Rows from block 3, named by matrix and row number. Each number is 500 + 40 x the weight over the matrix's rms, rounded and kept within 0 to 999. All counts start at 0. Numbers have three digits each.
# ada: adaLN modulation (shift, scale and gate of each sublayer stacked) (model.blocks.3.ada.weight, 1152x256), inputs 129-171
ada.690:465508495475483501533508500591436506478528525459523519517501479478477518488473513500536507487509465484475465434444513524532495473
ada.691:468472521498520484470496507501539484467478501439491460477483537505513525518514478492500541517537488512467451534482500504521467447
ada.692:519490556465491505499501491512504492479471481487481521477505490494445526494510514484487472480489488503503515483479459454541514488
ada.693:555466501491477556475562515478491520456504499509500524467494501491487476499501500556503488498483505500512556498505488471491487506
ada.694:482484472485491514522513500506504462484539517484523466513531548512462461527476525515471497518490506511505493444497484507473498502
ada.695:467460464512487524475526475529467560510537495527501502507491471493442507509480491522471512521489491471479532497469511483494501524
ada.696:517491508493488489493456492453505487522480519495507522498526502504494534481489511489475496467560518523468485466486546516463512504
ada.697:496509544499538504464480470489511475529519463503546461462537505486491477472508506502502503506507513509518517487516515557498515517
ada.698:480492493414432439515515516418478526476512511486482525506537471499443479467457472467454492532511495444533482465504513510540495497
ada.699:473494468529518501498540502540503496500496505498499510549457508493475512534519508480519529462498530496504497493565494475500471491
ada.700:525539508502533533471481500478497468511495508477501525476502499477494493510514501523518475478434536499489482520497462449505499536
ada.701:517503529507467527503509454515490508494515499487527492493482455493521479503491553499517527498555505513446474502479513471479510534
ada.702:497463512536497503489496496509515514475469516492456514496484472492530547509481463494534479529498504493504554487468551467505504505
ada.703:543512480473500515488489480518461539472505484455530455506484504524478498488471521513503445521517509483491519493482494533491492516
ada.704:462455552519463536486504513550436508474478515517521497486504472531504510527535526523547522490527501471489526538544462459485527497
ada.705:537511514527436536542519484540500503482505501540475450487478485471438521461460527483515508524526478452503482501466527528516516504
ada.706:458481527508461485537500516469487526524469453530464534510499508446485519539541519519478464492498501484502521492503554490509553483
ada.707:504499500477511537523495502517478493498474510528492436480473502524491474470512510479489575491499489522504477500505471532487545487
ada.708:485528503528534530461511524508484543504458490509522487519496504533502430476511496504464500519516460515551540544499529483531496494
ada.709:513515504478529468479487483518479561502471485509501441482520514518501505514527437487505422471486531527517522528476467493517500498
ada.710:495521553483460484524533465430495551521509464517477524530493513554517518540493535464471527493542484520496471490468497493532513497
ada.711:493496516506509480487496496498481499497498494519490502494501482521520493478485483534508513484464521517483520529493504478494537454
ada.712:494502476489536543486485548445515525503474514473495497548503519486515510482522505472515510539456515557496537456504531529535467499
ada.713:504502476463481494503545517534489469468451518478506526472449489447470480472463474500466511478548486492487445458529463528487502481
ada.714:481480494506495534485500483505501545489509493477514482481491506475490514492494505505559505515525533505473443538516488491503502515
ada.715:509484509474531466504470480489469459486518488493498492527515494513496475509494508478477507513489502493483486543536457517461523485
ada.716:528508527553492501526524448510498507495491514512516525501507513504474481475481497518483507477484478525489508516436517498522574493
ada.717:523490509455481515539545493498470464510514529508528504486485516500513508497522506491466453461509478483544499502510467527493531503
ada.718:484520511560507486508521479485461512488547486507517526510517501436488513516508456490482539544508524449525500490497489507504534471
ada.719:487489485540527530484512490531504495500511523489501494519555489496508492491485505502501551492466505502529462488477495514502534491
ada.720:482491495491495533490520488500479492522529445492474526482447512481505471497501512465534568530532472498465505507491491478487508500
ada.721:492519523501490502519503516445472511478521522509496527460488498513482465488472506493484539494532514535473490497511495512489532484
ada.722:507511459528551507485519479503482488533475478522491498489499425531488525514546476541500538513499517487533490510527481515506508531
ada.723:496503518471454486524510482556460483487504514489486502501488454522497511493516453511482521485506488509524518464479505513468499498
ada.724:510518499496487492516473497476522503481552496521488447492488552526481477514496549513491517564561486509480456462520497497495495493
ada.725:483506494515490480488522543496520511510482479516488503532452463484488482486518515534457536487499477462512490501488528521539484508
ada.726:453483473492433509465455540552482565552501504472529542471549453527514506517480471491477440554481478475519520489458507498492498523
ada.727:507511527561500519480499479454506529477508468505494503505490482495470515510498510548495440484533520468520495510522488464500510510
ada.728:488523487527487509472535538444523511475534516511532495498495553477475536535503526513488491497524525524497506494491470488455509493
ada.729:546488520480516547549455505525434478558497478512513517499519489480466519495479518486511470432511473505514523459483541513471495526
ada.730:474479466477488493499493465444489533511508496523478485464515476452504470477451496487492517467545545494463496507486488489523477493
ada.731:531481465505506498499490509514497481497497530505493517514492519506517543456530501517491518483554504482524503456488470535483485488
ada.732:462455529486467526522486484526490537483530505476521499486549474532496511485465492467505511510538489455530490478459488523502502535
ada.733:507490467483495527517560522544517484500466524546522553475481545481491488523487512532510494495496502480470504469498484447491503529
ada.734:491476490525519497488492513578498492535485464507517525521521510484499477532488537480525499496481528447559475549474493483520500513
ada.735:508471463418454484498488510450484522513512486545502515504464472480464453505517546464491521457505469464522527430482494509475514438
ada.736:483536513500466465484510498500539530535462498503496542472530465476516458528441534521464548484513513503473489513490533453513521496
ada.737:468522492506525501500504494506555527539488501508496494524532541503515525524511535502466553516500502534491491533533483499463523477
ada.738:527500492485503468474461464517521493512515490509489498492464503493532467484513485506486518517497495471512507507473496488472508532
ada.739:521542509506492496508492507503486502526497535497515496532487513505486502502489540495512513481471482496539500481473487512502505522
ada.740:492515501510542476511464521487531461519493510514521512455536471485521505505496507524485474515503495514500470508487462526520487526
ada.741:470516518446500526476505542472505449538519498519505502477541473470436537527493442468486526549525497498516496501534482441492507484
ada.742:463490510546497539499476486574513488507519499519497534542524469501494468494472449533475470510478474506483503459494507521515484462
ada.743:486513509528522530490478499493505506499483494506524512515497508493513487487494475492510574513474515521503527498505510541497524504
ada.744:529506481534512510473523512483483514480478554517517506550534509460480468481507488494554525463453510515527520479530474471464521515
ada.745:486461473563508499466502500496476494509478498496517519508493516514484482520468510549524517492524524445504517477504520481532486444
ada.746:500512493546498493491506472458472441512522463509487490483484518493496477501469509537491494508478473514491467464500510482499539496
ada.747:525506469507474498522468504544508482509493527526474530452536478548460503502512478514455501500476512496546492451525534514504495530
ada.748:468512505516502522558474507513501500553492490525510510548508512497478488532470507502506471467534508505468489504493476529504497512
ada.749:505510450443501502498534473475494454490503533470502509500506475490490490548491510488493551525491490524543522540537522512450488515
ada.750:521500502458483515508462509469544493483497467496484547502553464433536497489487477495524548508514499521512480508482448518501482476
ada.751:454503486486522510509557493463510486526540478508503499494474485482515508445518490510523513524535514500506487457457503480463489496
ada.752:536494497493499495469481498451516464506459498530465493528519491521476503496490506526530571484490467517529544494512467511522549521
ada.753:511500460450539482470537536550495558445508488493505547461538522551545484459505468458515594543464541542548538537522522507519514454
ada.754:474529489528481492485478486463495489525512480503513493496538492537442549460508510458491559534460471505532490507503456506551528518
ada.755:526491508529506501476537493528479489496517483485460512496483530492544434514516522506476426494495473507514527523495521532508521483
ada.756:491503481526511453499448523503477552551526500518556517483473482526487518483479508492475526489452480516497478490480568529474485492
ada.757:499503511511520526518452534511430450538495471501478498480532447521542531508509540508499521472502495473519517520510482504495467469
ada.758:463502483481474476519500507493513492553498485513475505521491478500501486486500477509501480536478515485527477495544504465504486505
ada.759:510525507498498461496485499512514546528501491506495508476516476513489514491531506464502504480476443531493507524512503528492519442
ada.760:533542440562485470486496512495532529458494501482508503495487521474524498536501506494492445542504499495470534505498522539518505529
ada.761:521480541461482495466524487532461510496460493558489530476491459502507541496507492502461456560468517501504512492469514529525490503
ada.762:476499510466569497505559475433507516500504499516491495515500538471510521497541503496507504491477494493483487462450488496507471472
ada.763:479478500468513472520504523507518480484507550472497546469549461482477533517488499456429465551490497499530517483512492496513488526
ada.764:482509468484485463518558476511519543551502554484481461538494541519506505494500491475539559482503495538503451470497518472537505522
ada.765:485508480491486518516502519556503515480506520514480503497473461508492489521486507508508491481538479512496489517474496475510512514
ada.766:509539473486532511508467496519519490519512505489488470490495530497544569533507521491520499477456530507507469500535507518509507526
ada.767:504542516486508513527487463567471470540538481518493499495558487541489520526532471477489548472502503474497452525512491497517519456
ada.768:501503516474514508526552488369522429543528614541562421567444507581510420479406503508386313474453530463510414544422547493428445509
ada.769:518560523454585563429399554425489452515420524512532552541516492534489452504357529440518438446470512496479465438500535586496433455
ada.770:441462466595528556464495529615475505489478464514473465414527502484564491559504480501531604522512523486461509482438505509487507537
ada.771:489499548495463517529527528555462509458513537423551537480505428525466447426471503525409531501575527492545526479418508546494480614
ada.772:453548560567543468481475435458484504520561537504483553514614564550556519526510475510459551394533547533472510520455481479541533504
ada.773:451556568501512475571469474467501510518541528472536523497427547548453541514470415563412534580445516484569441417467495476538476556
ada.774:503527513499521465598453434361493559516474428482495551458440548542476378535451459440505420469527496515530465513448469532524523599
ada.775:433576530430500498474389449553453471512492561490496498529500509457454487545471550437545557502515528572482559444458528566541515594
ada.776:446355427524512489490498436510451509482495505562504462490476457499568526520461425390519516472488468467369473539563524488509580525
ada.777:475512551546479534504533425522572492538476579384494536440542451505468502455566522552444511536488496570491471453505495498512468490
ada.778:495440490509540534506494516652411474452521639535462505531508531432496515479520515461486634531514476416540482480482527530525493500
ada.779:561496515532566453480430350462524535519440586537527501549499473464552442450522459477506538593542481511469403481464553468463531409
ada.780:468437478517511531517477519583545442469517519503504502484518471534533482509515511473486560505484526547542539470502518531511551494
ada.781:579405503670361555470538486595475534410566533545507477440530465526472487579492496531515654576485542567484455479337570505613471476
ada.782:552495478537473523420443566496499536494526502475547485465566539515485443464460490545452604477502458610439443541554474507517501446
ada.783:475510516537471554517496438664508456541568504503527517494546480522510545445577519459540611511503540573540566485462540507495528520
ada.784:499549465566509546507440533472535463531477485469466508484478445491549468453551459566515458534408407589511534518570523531511571449
ada.785:473471531512518567573512464571542448482538551504442450530584483505588521515472521500526511518559489477486543427376547469446498555
ada.786:464473477425463504507422432393516525615422589435582496522459546479470438456407428500467579483395440507557440517458359516554506556
ada.787:578344527531467449461431440541497551489513502506467470417459551579533569495583540448506519527511519410440433575412495472533484515
ada.788:495487502533507536523516448610511464454443526464431512488528471500487526533493492473542553514484463542500563461476529525532502494
ada.789:518641458450515565492424530556439543486422478521494524441578492461492458474447561463482606488652565535479533491521446510564487560
ada.790:503457509563531563557552570631463532443455490472471457497507533460504545475475476525491608485508499463501520484520470513515611477
ada.791:489579508508518553545592493594476499541405504476425523507519511508585500504555510569566563543561492471483511527440529549438512501
ada.792:449500499576490539477544473660505479541493540504513473515526495500508497476491589530553684511511446499519455484462509463469593492
ada.793:418483478624498548603476494549549546573472541447466462453489426466441488451506504547429581508453447473586464431439420601513457444
ada.794:500520512649485526516521457602469486467542540416490498499452569543483533594500513547581548493442529492513614486515604439447492512
ada.795:555520363588527603489511449572523477547470525490502499567547516518590461488508482514501656497446485556537444503523483562501554513
ada.796:524476416500504540524568499573504490566485519523507516511483483488532495471565539505578568511411455459456474554525521470512553494
ada.797:570444503435458478491436495543490552427606501531500505418488485574549518451522479481505584583519534437520483591477460471455457502
ada.798:480503492475426499492445502442505532502443509534531511503539465515500579500521422463537415485443471489537485498427457511500389565
ada.799:470447479546529477560488435534460539553509555530503555504432448539509505524493505483495586538441521453488473514469442428523537501
ada.800:561470593442355572522440452546501549451575506577514450485550482617586525522522502533486535461542455563472481551457504448426478562
ada.801:580468476566500509519485490550476540507553444487394493377521495461562556571586528537535564516459559480406514515549529470573538509
ada.802:598461507474494560500533455585514541393544545508448470467504545545536553447573450481539573556483553508469544563525487468553427514
ada.803:505446492499478516465493489573488477488533538482493483516533510597573572495428441496454566501459538494488582498528474497503494410
ada.804:512498519551494514519503485507500559501519530463482421427511470541485518419510520453425517532454481484506497499493556469498514454
ada.805:562498577446451559481555416525446605440577454554453525462407496621535584545561505490484471528553502565397484622451526457390440512
ada.806:510503436511523444380501446426576497478473504458500462540466474449532444601457538532489513471524585517383514514527436554531548444
ada.807:558496428597516521490518492638504509490509516501452457509506491482493569491509506488523567528458502575475491499482477507538518528
ada.808:557473433479456540451521396544569486439466519476494499467550532433522499462518489482518398454518447475465487470490472570465468475
ada.809:556474527464469531549449486499521533482607477509547548506503438484496516519467490508481505471491445511547492471431523515525493538
ada.810:447529538525593464377519434400570494441484528501565497532444527520478482452384477563440475500471462527463449417463579512467458454
ada.811:438398566506402531470432517686517481426537482525437427377486463567565629516620592467535641505577532555422483490463514371512465532
ada.812:489523501515512494574558439538471479476583549481525477501567465604591559499464417407594625452476421536477469510468517451499538495
ada.813:512527471477443520607602422451528538543453561499598577533503481533573522399411515525544713533573495461590506484577442590606503405
ada.814:479537523558538542503520483611486465567510518531501477514484477523523476461535462510535545433459482531474473485499502529577568552
ada.815:520562346435503551554489510529375562510510573500549463510489504480552474457554493488544657527553482526528505487520513473480510550
ada.816:547555421551518495468434431498524509535479512511532471598484550447513490495419428480516514483436445579469495464474407503526488457
ada.817:483526461443415447586570473423414528534527528509542471549537439540452528590536461518506457474602466542548623478502506524574562498
ada.818:483438531506545468437449459597477528461526550537505567520484469462489513472497500431533490473465478508397429480501526503511479513
ada.819:457540399512498431492460477430538492577439574477509443480484501406438484478533530497375603499494521359526559517492473606574444555
ada.820:571520517497508504470453545530518462554437470473503497452445483367470491513501513533578571485604556547502441391527496560450476543
ada.821:489571504540495411453418541513456518438457477409522489381583572522492501488484544537554473488517541519469467545542497547563491501
ada.822:492455560499581437415567455475509529429522453523542574444427562560437542460530415565525441438556487559431515485548520464489564466
ada.823:461522493559577544514535434537528440502505489518533466459582476522514551512545492482536527476514430436491460506521508506505505479
ada.824:507467597532474528501518594544537541472555448429538508457445467473585435585512479425550379500494469490466355455445538470507557611
ada.825:530523475458483463420467463424479417457523488504434560524522536533422518483477504448463600522465449441433568488573507489453514454
ada.826:349428549500475550629510510548493413543441476492537528457505452452498411531497539427557468496508487470444536525466488496578466476
ada.827:400452478451477459491544539466493531529607485460441422508547497462483545502541419465515586477503495418417484520517452546518489505
ada.828:522553451451530474495473452465530517515500431539445484594539497588441500503494523450513547514547571483409455494453516417509545478
ada.829:514491467444465511519475487557461560471522453538523499462531517582534633522527455503527512614590501592477442607474518517497479502
ada.830:539531476499485597454563496567516475559486559513505441460539538474567555438556447500513605505485488516481514508558461546487509485
ada.831:512420523465423412506551522541485491428526489534552507454596470499474545517490505537455529529536586522441492381383577502472466512
ada.832:520558532468534484531503461539494476522514467515500506524556545542494523484490448477494513468407469503467501486479504516537505543
ada.833:513523506451434540495468516465508569469501509479417408490566543570480540452484439555493485495528517533448524470522519513461462457
ada.834:521487575465492412554496606451536441559466592407465519526528444510482518417442492535528578531556527518462447425495452565527490490
ada.835:457570507531571539428447454479505543558463468504478579494596628495454495464547577589500554529476411515520501461572521474533581449
ada.836:524563590457507529487461512508513399447532468490493564553485531525470538508475514477442418613454540366478507544470478527524520500
ada.837:620498514492375526577461523534465561432521476545458452501474517512558497588471526508539474451534416540467518463481547462491564432
ada.838:493556494483509500521508489581446506473513455587490519450439462463498484514414484535466546496536584466498494579416497512420525486
ada.839:417547498511436463514543577573578504478539476537467498506548552507517466445503430563505510564535450518434520574480583529475538485
ada.840:484499554482450508511508525480488504475486457480555511475573501510497568526450438476508557570560515485503522459530535473429419510
ada.841:478476467499480464439554433559492508521504493496520504433462403535468457406449527547499556589507494492555477500485461438482496464
ada.842:494479514454491451438523515540492472511528493454503454527534527455473536456464500437547521542581490517527475524486601528517477516
ada.843:488495589601539523497552407580522408475462461559457513502544505577660491478616542510559428506441595496473506613573489464448471500
ada.844:551536439530523497472395540585529449568488482528530420503497478514403594467488524443442598463509532518508448427499533501399498490
ada.845:595446518452512530505488530467505566505489460428437458520505508506576485547392569469577653546522511431504514404565415503478431480
ada.846:471507498559548555457523495598490415453472447517470486544529549423494589543528551523571618489421425525499467454450473544501554442
ada.847:497453433603443536495449524493429509500494547503508533460457456526466510451519534569540530504474497476516459512501535457469422461
ada.848:522430553510488494537480474544438534470527483450511498445471505450518575488501468485523617467502463541524517512517522505544422512
ada.849:464476502563564545515500494717457490534482510551500493579561411527483531481532546440552557462446475527615525389474541560539499465
ada.850:464541442491551546507478456457530516542442485515514516549471516432519481504422273524503532523406534463449548443445549461555485587
ada.851:608584530532572563492381451427578435539368556595500448486576582446496484483468500468497678456456510592458504445566486598473557525
ada.852:537481569528510495495521518507456500549503473506545499487447473494495465488526524550543541569536488476513512499449493475527494538
ada.853:602463607420417494531560501469482606445572433563570610412490497535594571517568487507446562546558516472508536527453617432410432466
ada.854:473424496552476550464579522535530496496476572611420442491504547538520552541565524537519552452549497523579497541534509531479471604
ada.855:472608476557529454511509534613501502574437442438468542456372592499508418435516562526494543464513483501420452491514485509518535449
ada.856:530459514543516518556551476487467576464555532479444426504478521464520497487546500486548529519463525472519555506513463472512470549
ada.857:471469529577509492463513510591340542469427516575469550519411400497531489460471544589497567523542515419544579586511514503416512459
ada.858:496507568448485462483517527472488479429534498529521495378501488596490589606456465431491534440583519511527520573480530395417440496
ada.859:541439501497510545519499478621466463496457537473509483575569424513532545472506487445501544564514429516458535481464500462498555539
ada.860:506522547476433558506588553600510579567485510500486512507475431496426552532412496516427508476544498531559519469454521464492499561
ada.861:522498478556581555462482486492556523490499556484543479453494427525540537498508517540529622465538494502443510577536484535473460511
ada.862:538470567385474470497523426494410602438520457580514473431525527529544566560625530488491607551565515568487552557530495469518415459
ada.863:517426499552510552579570544695517468497530508525553566518562468465535530491567386489485618454484464470442503502479542439492567548
ada.864:547488555477504518506505493466504500506558482519590539537501461509578526493501502563505565429466397529457381527390477529504608424
ada.865:550552459510531490546492507547560463629469484493507434520541516485554457483485500487487567526471505480564563475484580526481592493
ada.866:516503503517559495442400490527514455517533457516480509469504495501461411438550607509476357478529432534493499456539450473499539599
ada.867:603459578511526580503512481629531546491501539540516405462507528516604532512487471558513590515522491535461419525560490491422548514
ada.868:448514510632582546504466531664541535506497500493466515582520458499516548520456513516465571559457471476543471489473531454489532531
ada.869:466510461611569645493502474657579445571467512475433452555523573429544509437469585504538825452433522490471497503505481524586536521
ada.870:535533545567414522503462493482517437478442485546408433470503543482502616502468550494569431503514489442508522484560519475520458501
ada.871:530538441555503480561486490532445569560557516471532500492478481572509556416500559437487620577465485536511437483489504498424566613
ada.872:528543541564489459481482470581465517403583500520525425463472451564524477462474464514513542532489537533525438498527462544444478437
ada.873:559511521450440476508522519427481535500544607554502476471556474553552576528590502534468513502480545499524475501520507440501460436
ada.874:545488531475423537431454542438506591531516447550466398484510488497475541522526450561470622533441574519499511532485573468495515458
ada.875:466488416538488555467494536452493544533534502437456491473433523496502506480490441510496546486469511497592580436610514489476446482
ada.876:487470462571507566550543464610453440590461538431445438596553473456498554466468508520577594426439549529483569496464505556515391526
ada.877:458571464468478532484455567394551424454431471461461476490459458405454503530461542470502467425571383545565425388468404636491580472
ada.878:495501541438419557500482520570439529409564509525526528422487476558505544497551515491552585448509543476487563464444558458477484540
ada.879:468473478480439487513504454571527539510586467523525536488497437524451603463477515444527594496506460521493573499490498479473473482
ada.880:476443564463406489549534489562513520564521536553447415441414514578607540478487499531488547519545509493515534530536511499444483451
ada.881:500495500544513549488442470685491515455524518456530491526537429550462531434513494491458599503496493549469530427510546535495490511
ada.882:454517495494521424481336466395512399509529472472461482523546595467468486444451467505506493386507467503585471369523545566533522530
ada.883:560427522531453483473551538535476529447528448513521535484523465574508455450565501411519531554525468455454552542493592415458500519
ada.884:467519406537498508517467483608542497548514465448513545607507499498532485538460524471419659562463500556551487461551497571500559560
ada.885:432525521523535571438505494519509532549536442420533435491479544452497602505563545472443660506483527502457522518528473482512460497
ada.886:594570438429521545466431491396557505504489490481543627499511502529514484508492588541497505483435484446439491508540451598449544413
ada.887:513495429587494520485475456529612409616475502516537551561539585453562488439510467508525673466468482537461474551571509548504603514
ada.888:540514548624429479537507573614520665483484448541600469420387532461576586513514478540506735533532475587478417619430443499504484485
ada.889:496426474561499512471461485634496572534563516491512517532538491507473540456459474467498523580452478503474452487496503492485511524
ada.890:624598516530593581370386425412564618494567552699418530405495457476582494493676478544557446516568481406405612545539553339425454455
ada.891:504498542457413455512466486571549466415553533528475424592585487560543569493488461495442644533475501550470513542505516542494493518
ada.892:475525524456453500485509514495498557495505454492534485462469496528455565435508482465487563533531479520454494520533516539455518505
ada.893:477467551570552496485472445465563462484535609448470485526495403428590399555436600509533553497478476467382448469496480565540506515
ada.894:546457519537475506457476423570537437500552528487476488540542464474491488450562495472547538463472454427409487465499506486470522561
ada.895:508552488545534608530551452644558501519482518524486481549506512549539594472523495466557633538436482476451504531460450502500599551
ada.896:530522518501537519448496489480592531473474496543532497518458537458595481498527607476450564502436554533479469610554468519516486479
ada.897:495545456513438595495602511598468483493521425370505522542469461477504486523382537483439570506477419519551430465447465507470494535
ada.898:518481460555538544459464496581499503522502505476488511507431503512534485508453521487539636544446466514489468491490515555509555579
ada.899:540546555567442482470510415558484486517588504531463445450484501523580580477534508469552667601491476533449559527525527502458444463
ada.900:614548489589631629437479505431538444590523489481544403558469549501625440429565519583576677466393440562494474527551475511574584504
ada.901:434454548472446513479486420496511507417501520519447432528503442516542507430515536503531481528447483498527474509498462560533509548
ada.902:662497376426488463455456476479509469493526518571565531472483547503540547541508472493549482467505411455566523452499444468402550501
ada.903:456474494491562532439475611572550492475489412506515482516520506584620582533530510545485676476502527434516504603519491481394495469
ada.904:519420450487475472479574530524515475540436536475525543490482521465550524486521546480439580498521528558518527419516500410438505427
ada.905:572486518558572587507478509591528451498490562441486478489491506511526515456517539583476680496478486563415529532501522549511557504
ada.906:459514525477470477473568554537433572467474471483498564536465467478561540495490579500541640528565466516448523513513419502488485497
ada.907:504577539518451493479529558463532521523611441516443427469509466620536466530574513463582732434484497524507499560517435466468519423
ada.908:469499506514502553574539499523504505547513513477521450551499494492558471477532456446557640524485518536527525447503492542527555503
ada.909:530524542489512473538508518545513543465488479536567482474485487452575511489502573475526476554521510427549543533533520492497470484
ada.910:457481559480488530500514484502441517433461491523490495495404489584531517473541539493505552551534422495472511513514474501408491533
ada.911:458489513502492525471507459516519485516604461484499494533550533609622503423488527469482548489442456492515545592542455558485523462
ada.912:467549497566512565453494474513532437580502548554530512515515512474494390507464516479527694502484508535486482508501531661464535533
ada.913:550586497534488502482370475476503404491524563525558482442551556493476482563482528549487575511426409415426488533509514560457572511
ada.914:617484451493519477557408551591545445523503522553461549463572476515528542490511493511529582439467481511515491484466542516474457372
ada.915:534561518556601489514428493536472430574490466475482493491551521505430429577579529445545617465510517560440412526437542545474527531
ada.916:449513505465484484599508444510501479544426484585399481463456428480477477496419472510566495508480458506528497387467509563545519504
ada.917:537542582590517508501496529592493525495517535526450454521433500507485492523500456477545415512527487530526517423503493399489489477
ada.918:584502422498460448503452486611485468474499472520447508467580466536470520524452543495506590480498545464554534514428493439539462504
ada.919:513578543553418458488493517508486512441455545564528569513607428470562484572499509471483551568523530521517503487462534465582490495
ada.920:590514498509419449537567514557468509500473575491584568542515429618562508578386460542511526497521531471563531468472539517424470450
ada.921:456571554480348478563480553586483519497527529457478592507511522592525549512461449557501596521548510517467537532498566511397454440
ada.922:534509433499590536583471505471442476465421466451438454472517549521523532472537384433504404527430574502515520536565512539425479459
ada.923:464518480411566482551489519524463478508449600511448492563505470583505425491465423450549499503602504449495503487507501501419508592
ada.924:550498543487498453551451518543437457439530459493487429504551491505524502465418456515508481539482569483550481446532501493489478518
ada.925:468476487631427569569515516776473560495504513463499542542511488467517544441456513535507572497548451495498559495534516490513571546
ada.926:485455602497527552485544504593423493528508472556432428546527489467540528470531511548462528520477475545450471488474468557578514451
ada.927:458394475433463483511471410408494530473421520465477453469493518526457542576488506517429444473500492448455439442472477510478410503
ada.928:497492486502473469445520495496494477480499489505483490542512470501479476485486524487485558508528479478555500511452507460507477579
ada.929:523551460500506479515431484519469529497489463501549585580493515533475551469518478492510501560560548507585448497515503488463515496
ada.930:505451527491490488509451569512500482472482489531548491495450470572473578485453515468527519496503508478464480447510554503433491482
ada.931:528553563474466453513490516486477526436518515555524551448499531646529551505580498598558503594562519484513514589557548475457486445
ada.932:531496501444443411567555538529485510464470513446513575447495558584514544479457517536515521543529513497529484517509616496486508424
ada.933:478538570477506534596536511577535482544498462489501550504493514461500508494535461480537549575425565436457478508542500472515574487
ada.934:557447485497459448575429496500497544501500465526475509520510490557545547494442506532468614551505440498408544503464487511389527454
ada.935:519543448598596597483447452454570409587452488461506477580530565506546414468486508514490910474533452568487427476512445603515616493
ada.936:473467530603495526500521494776442510501495535539431528437500497488514567441528485499521602446499506508397476521454522454490519477
ada.937:498549501483515579427504583562473489571418482468538463584537433551507530491562536493555495496518441444506551574532492437443513509
ada.938:589414583416484464496469491459410456477564494470536519511478483537497520512529536538551562486577524481487515485578469443498448514
ada.939:469456516474509497499496505521540441495579542501444585518621451503488560484537456528473570516485547438414561505446549488529589501
ada.940:562546471504508494477487472506556559469428493568519442441533499527486540518538543549531466468483489539496492571519515462489508498
ada.941:573462485522449552488520482524481502556516507602536478487566473482534628540591552512503438448578472507437393493450568530539531495
ada.942:466492539546554401512567556567472519487483554462497552531430456506522500432461493528498560554570493554426504470449456459542540450
ada.943:565330554566629543465479504519506471513476559611488445514517490443513535552523446528559601506480509462530478546525613443573464488
ada.944:491461572443448489602538528499510606517555485660544491403522500564548566524475402410398459573519522495500579500608500411419498491
ada.945:436547483495543598507501537606596443506471476495540548564487460459514470528505478488546555457424524475449461529419580514470554498
ada.946:599596508543494448429456513524431536431489478538455485404451485571500526495560588487587645467599547544504507547491484405525525551
ada.947:562450520448498506545436408525490520481498568542452403519485500448537503442504433480496546528533474510513449522488437441473556482
ada.948:521485523637507477558585431691464514527522497420511517523474509467522536436448529484461593508475497520504458522456576537517535527
ada.949:557503522513508476517503458524513517483501487542495512482510502424397493529526509476438437477571513548510440436415504481480502581
ada.950:572513459503448456469462548492540454444491496487473489545550475466417552416445525471497493465507498450525476544486464487503472481
ada.951:536449482577525498513484474630509473585538489493447530493512493540475572502501482493549487546480493464534520503509508497526476549
ada.952:526450549478423478488465445509462586529514454507503538453530503443461530511564532514487540512484534547470475516555547490465439444
ada.953:505555497487548543470558520569501500405435480510406480576498547548548533482374566551539490394525549493510518507540403449498509626
ada.954:515511505524556462418532554485563516409561547529422571589445569394472445497523424561477522483435501523479515493425552515493518548
ada.955:487437422519473606524527485679539499534485422561487521481449472480581523459508560599459668534429458515557524452495463407508564522
ada.956:453471538438507501529425576529472483541550414424478503508496475445509464488431475573499528574531508562491461430450452470448492524
ada.957:505458501536484562500563461587525444520539494463483465508472459469491567492474492565433506560453523462487518530521564487485430446
ada.958:531527499439461432459454510510506559495485462440529462473543524529468588490489510499517517542612529545503493508535476520499498498
ada.959:506438505492507473514453511492463533415552439441477477515575476506517523519525503444493448439407587491469527596516444516541468475
ada.960:548548551524484524503462531489513504493471524472457533497463446506599517528547631500505595519465404436474519523508517590499507545
ada.961:566582491527545499471482490519566561570491503490442495499484496490509432453487542576473435464507419480488440509491545498451536513
ada.962:537467487461498502494491509494521500512511517508467522504452465525533509534508480468493566440517493487459493554518470505497509484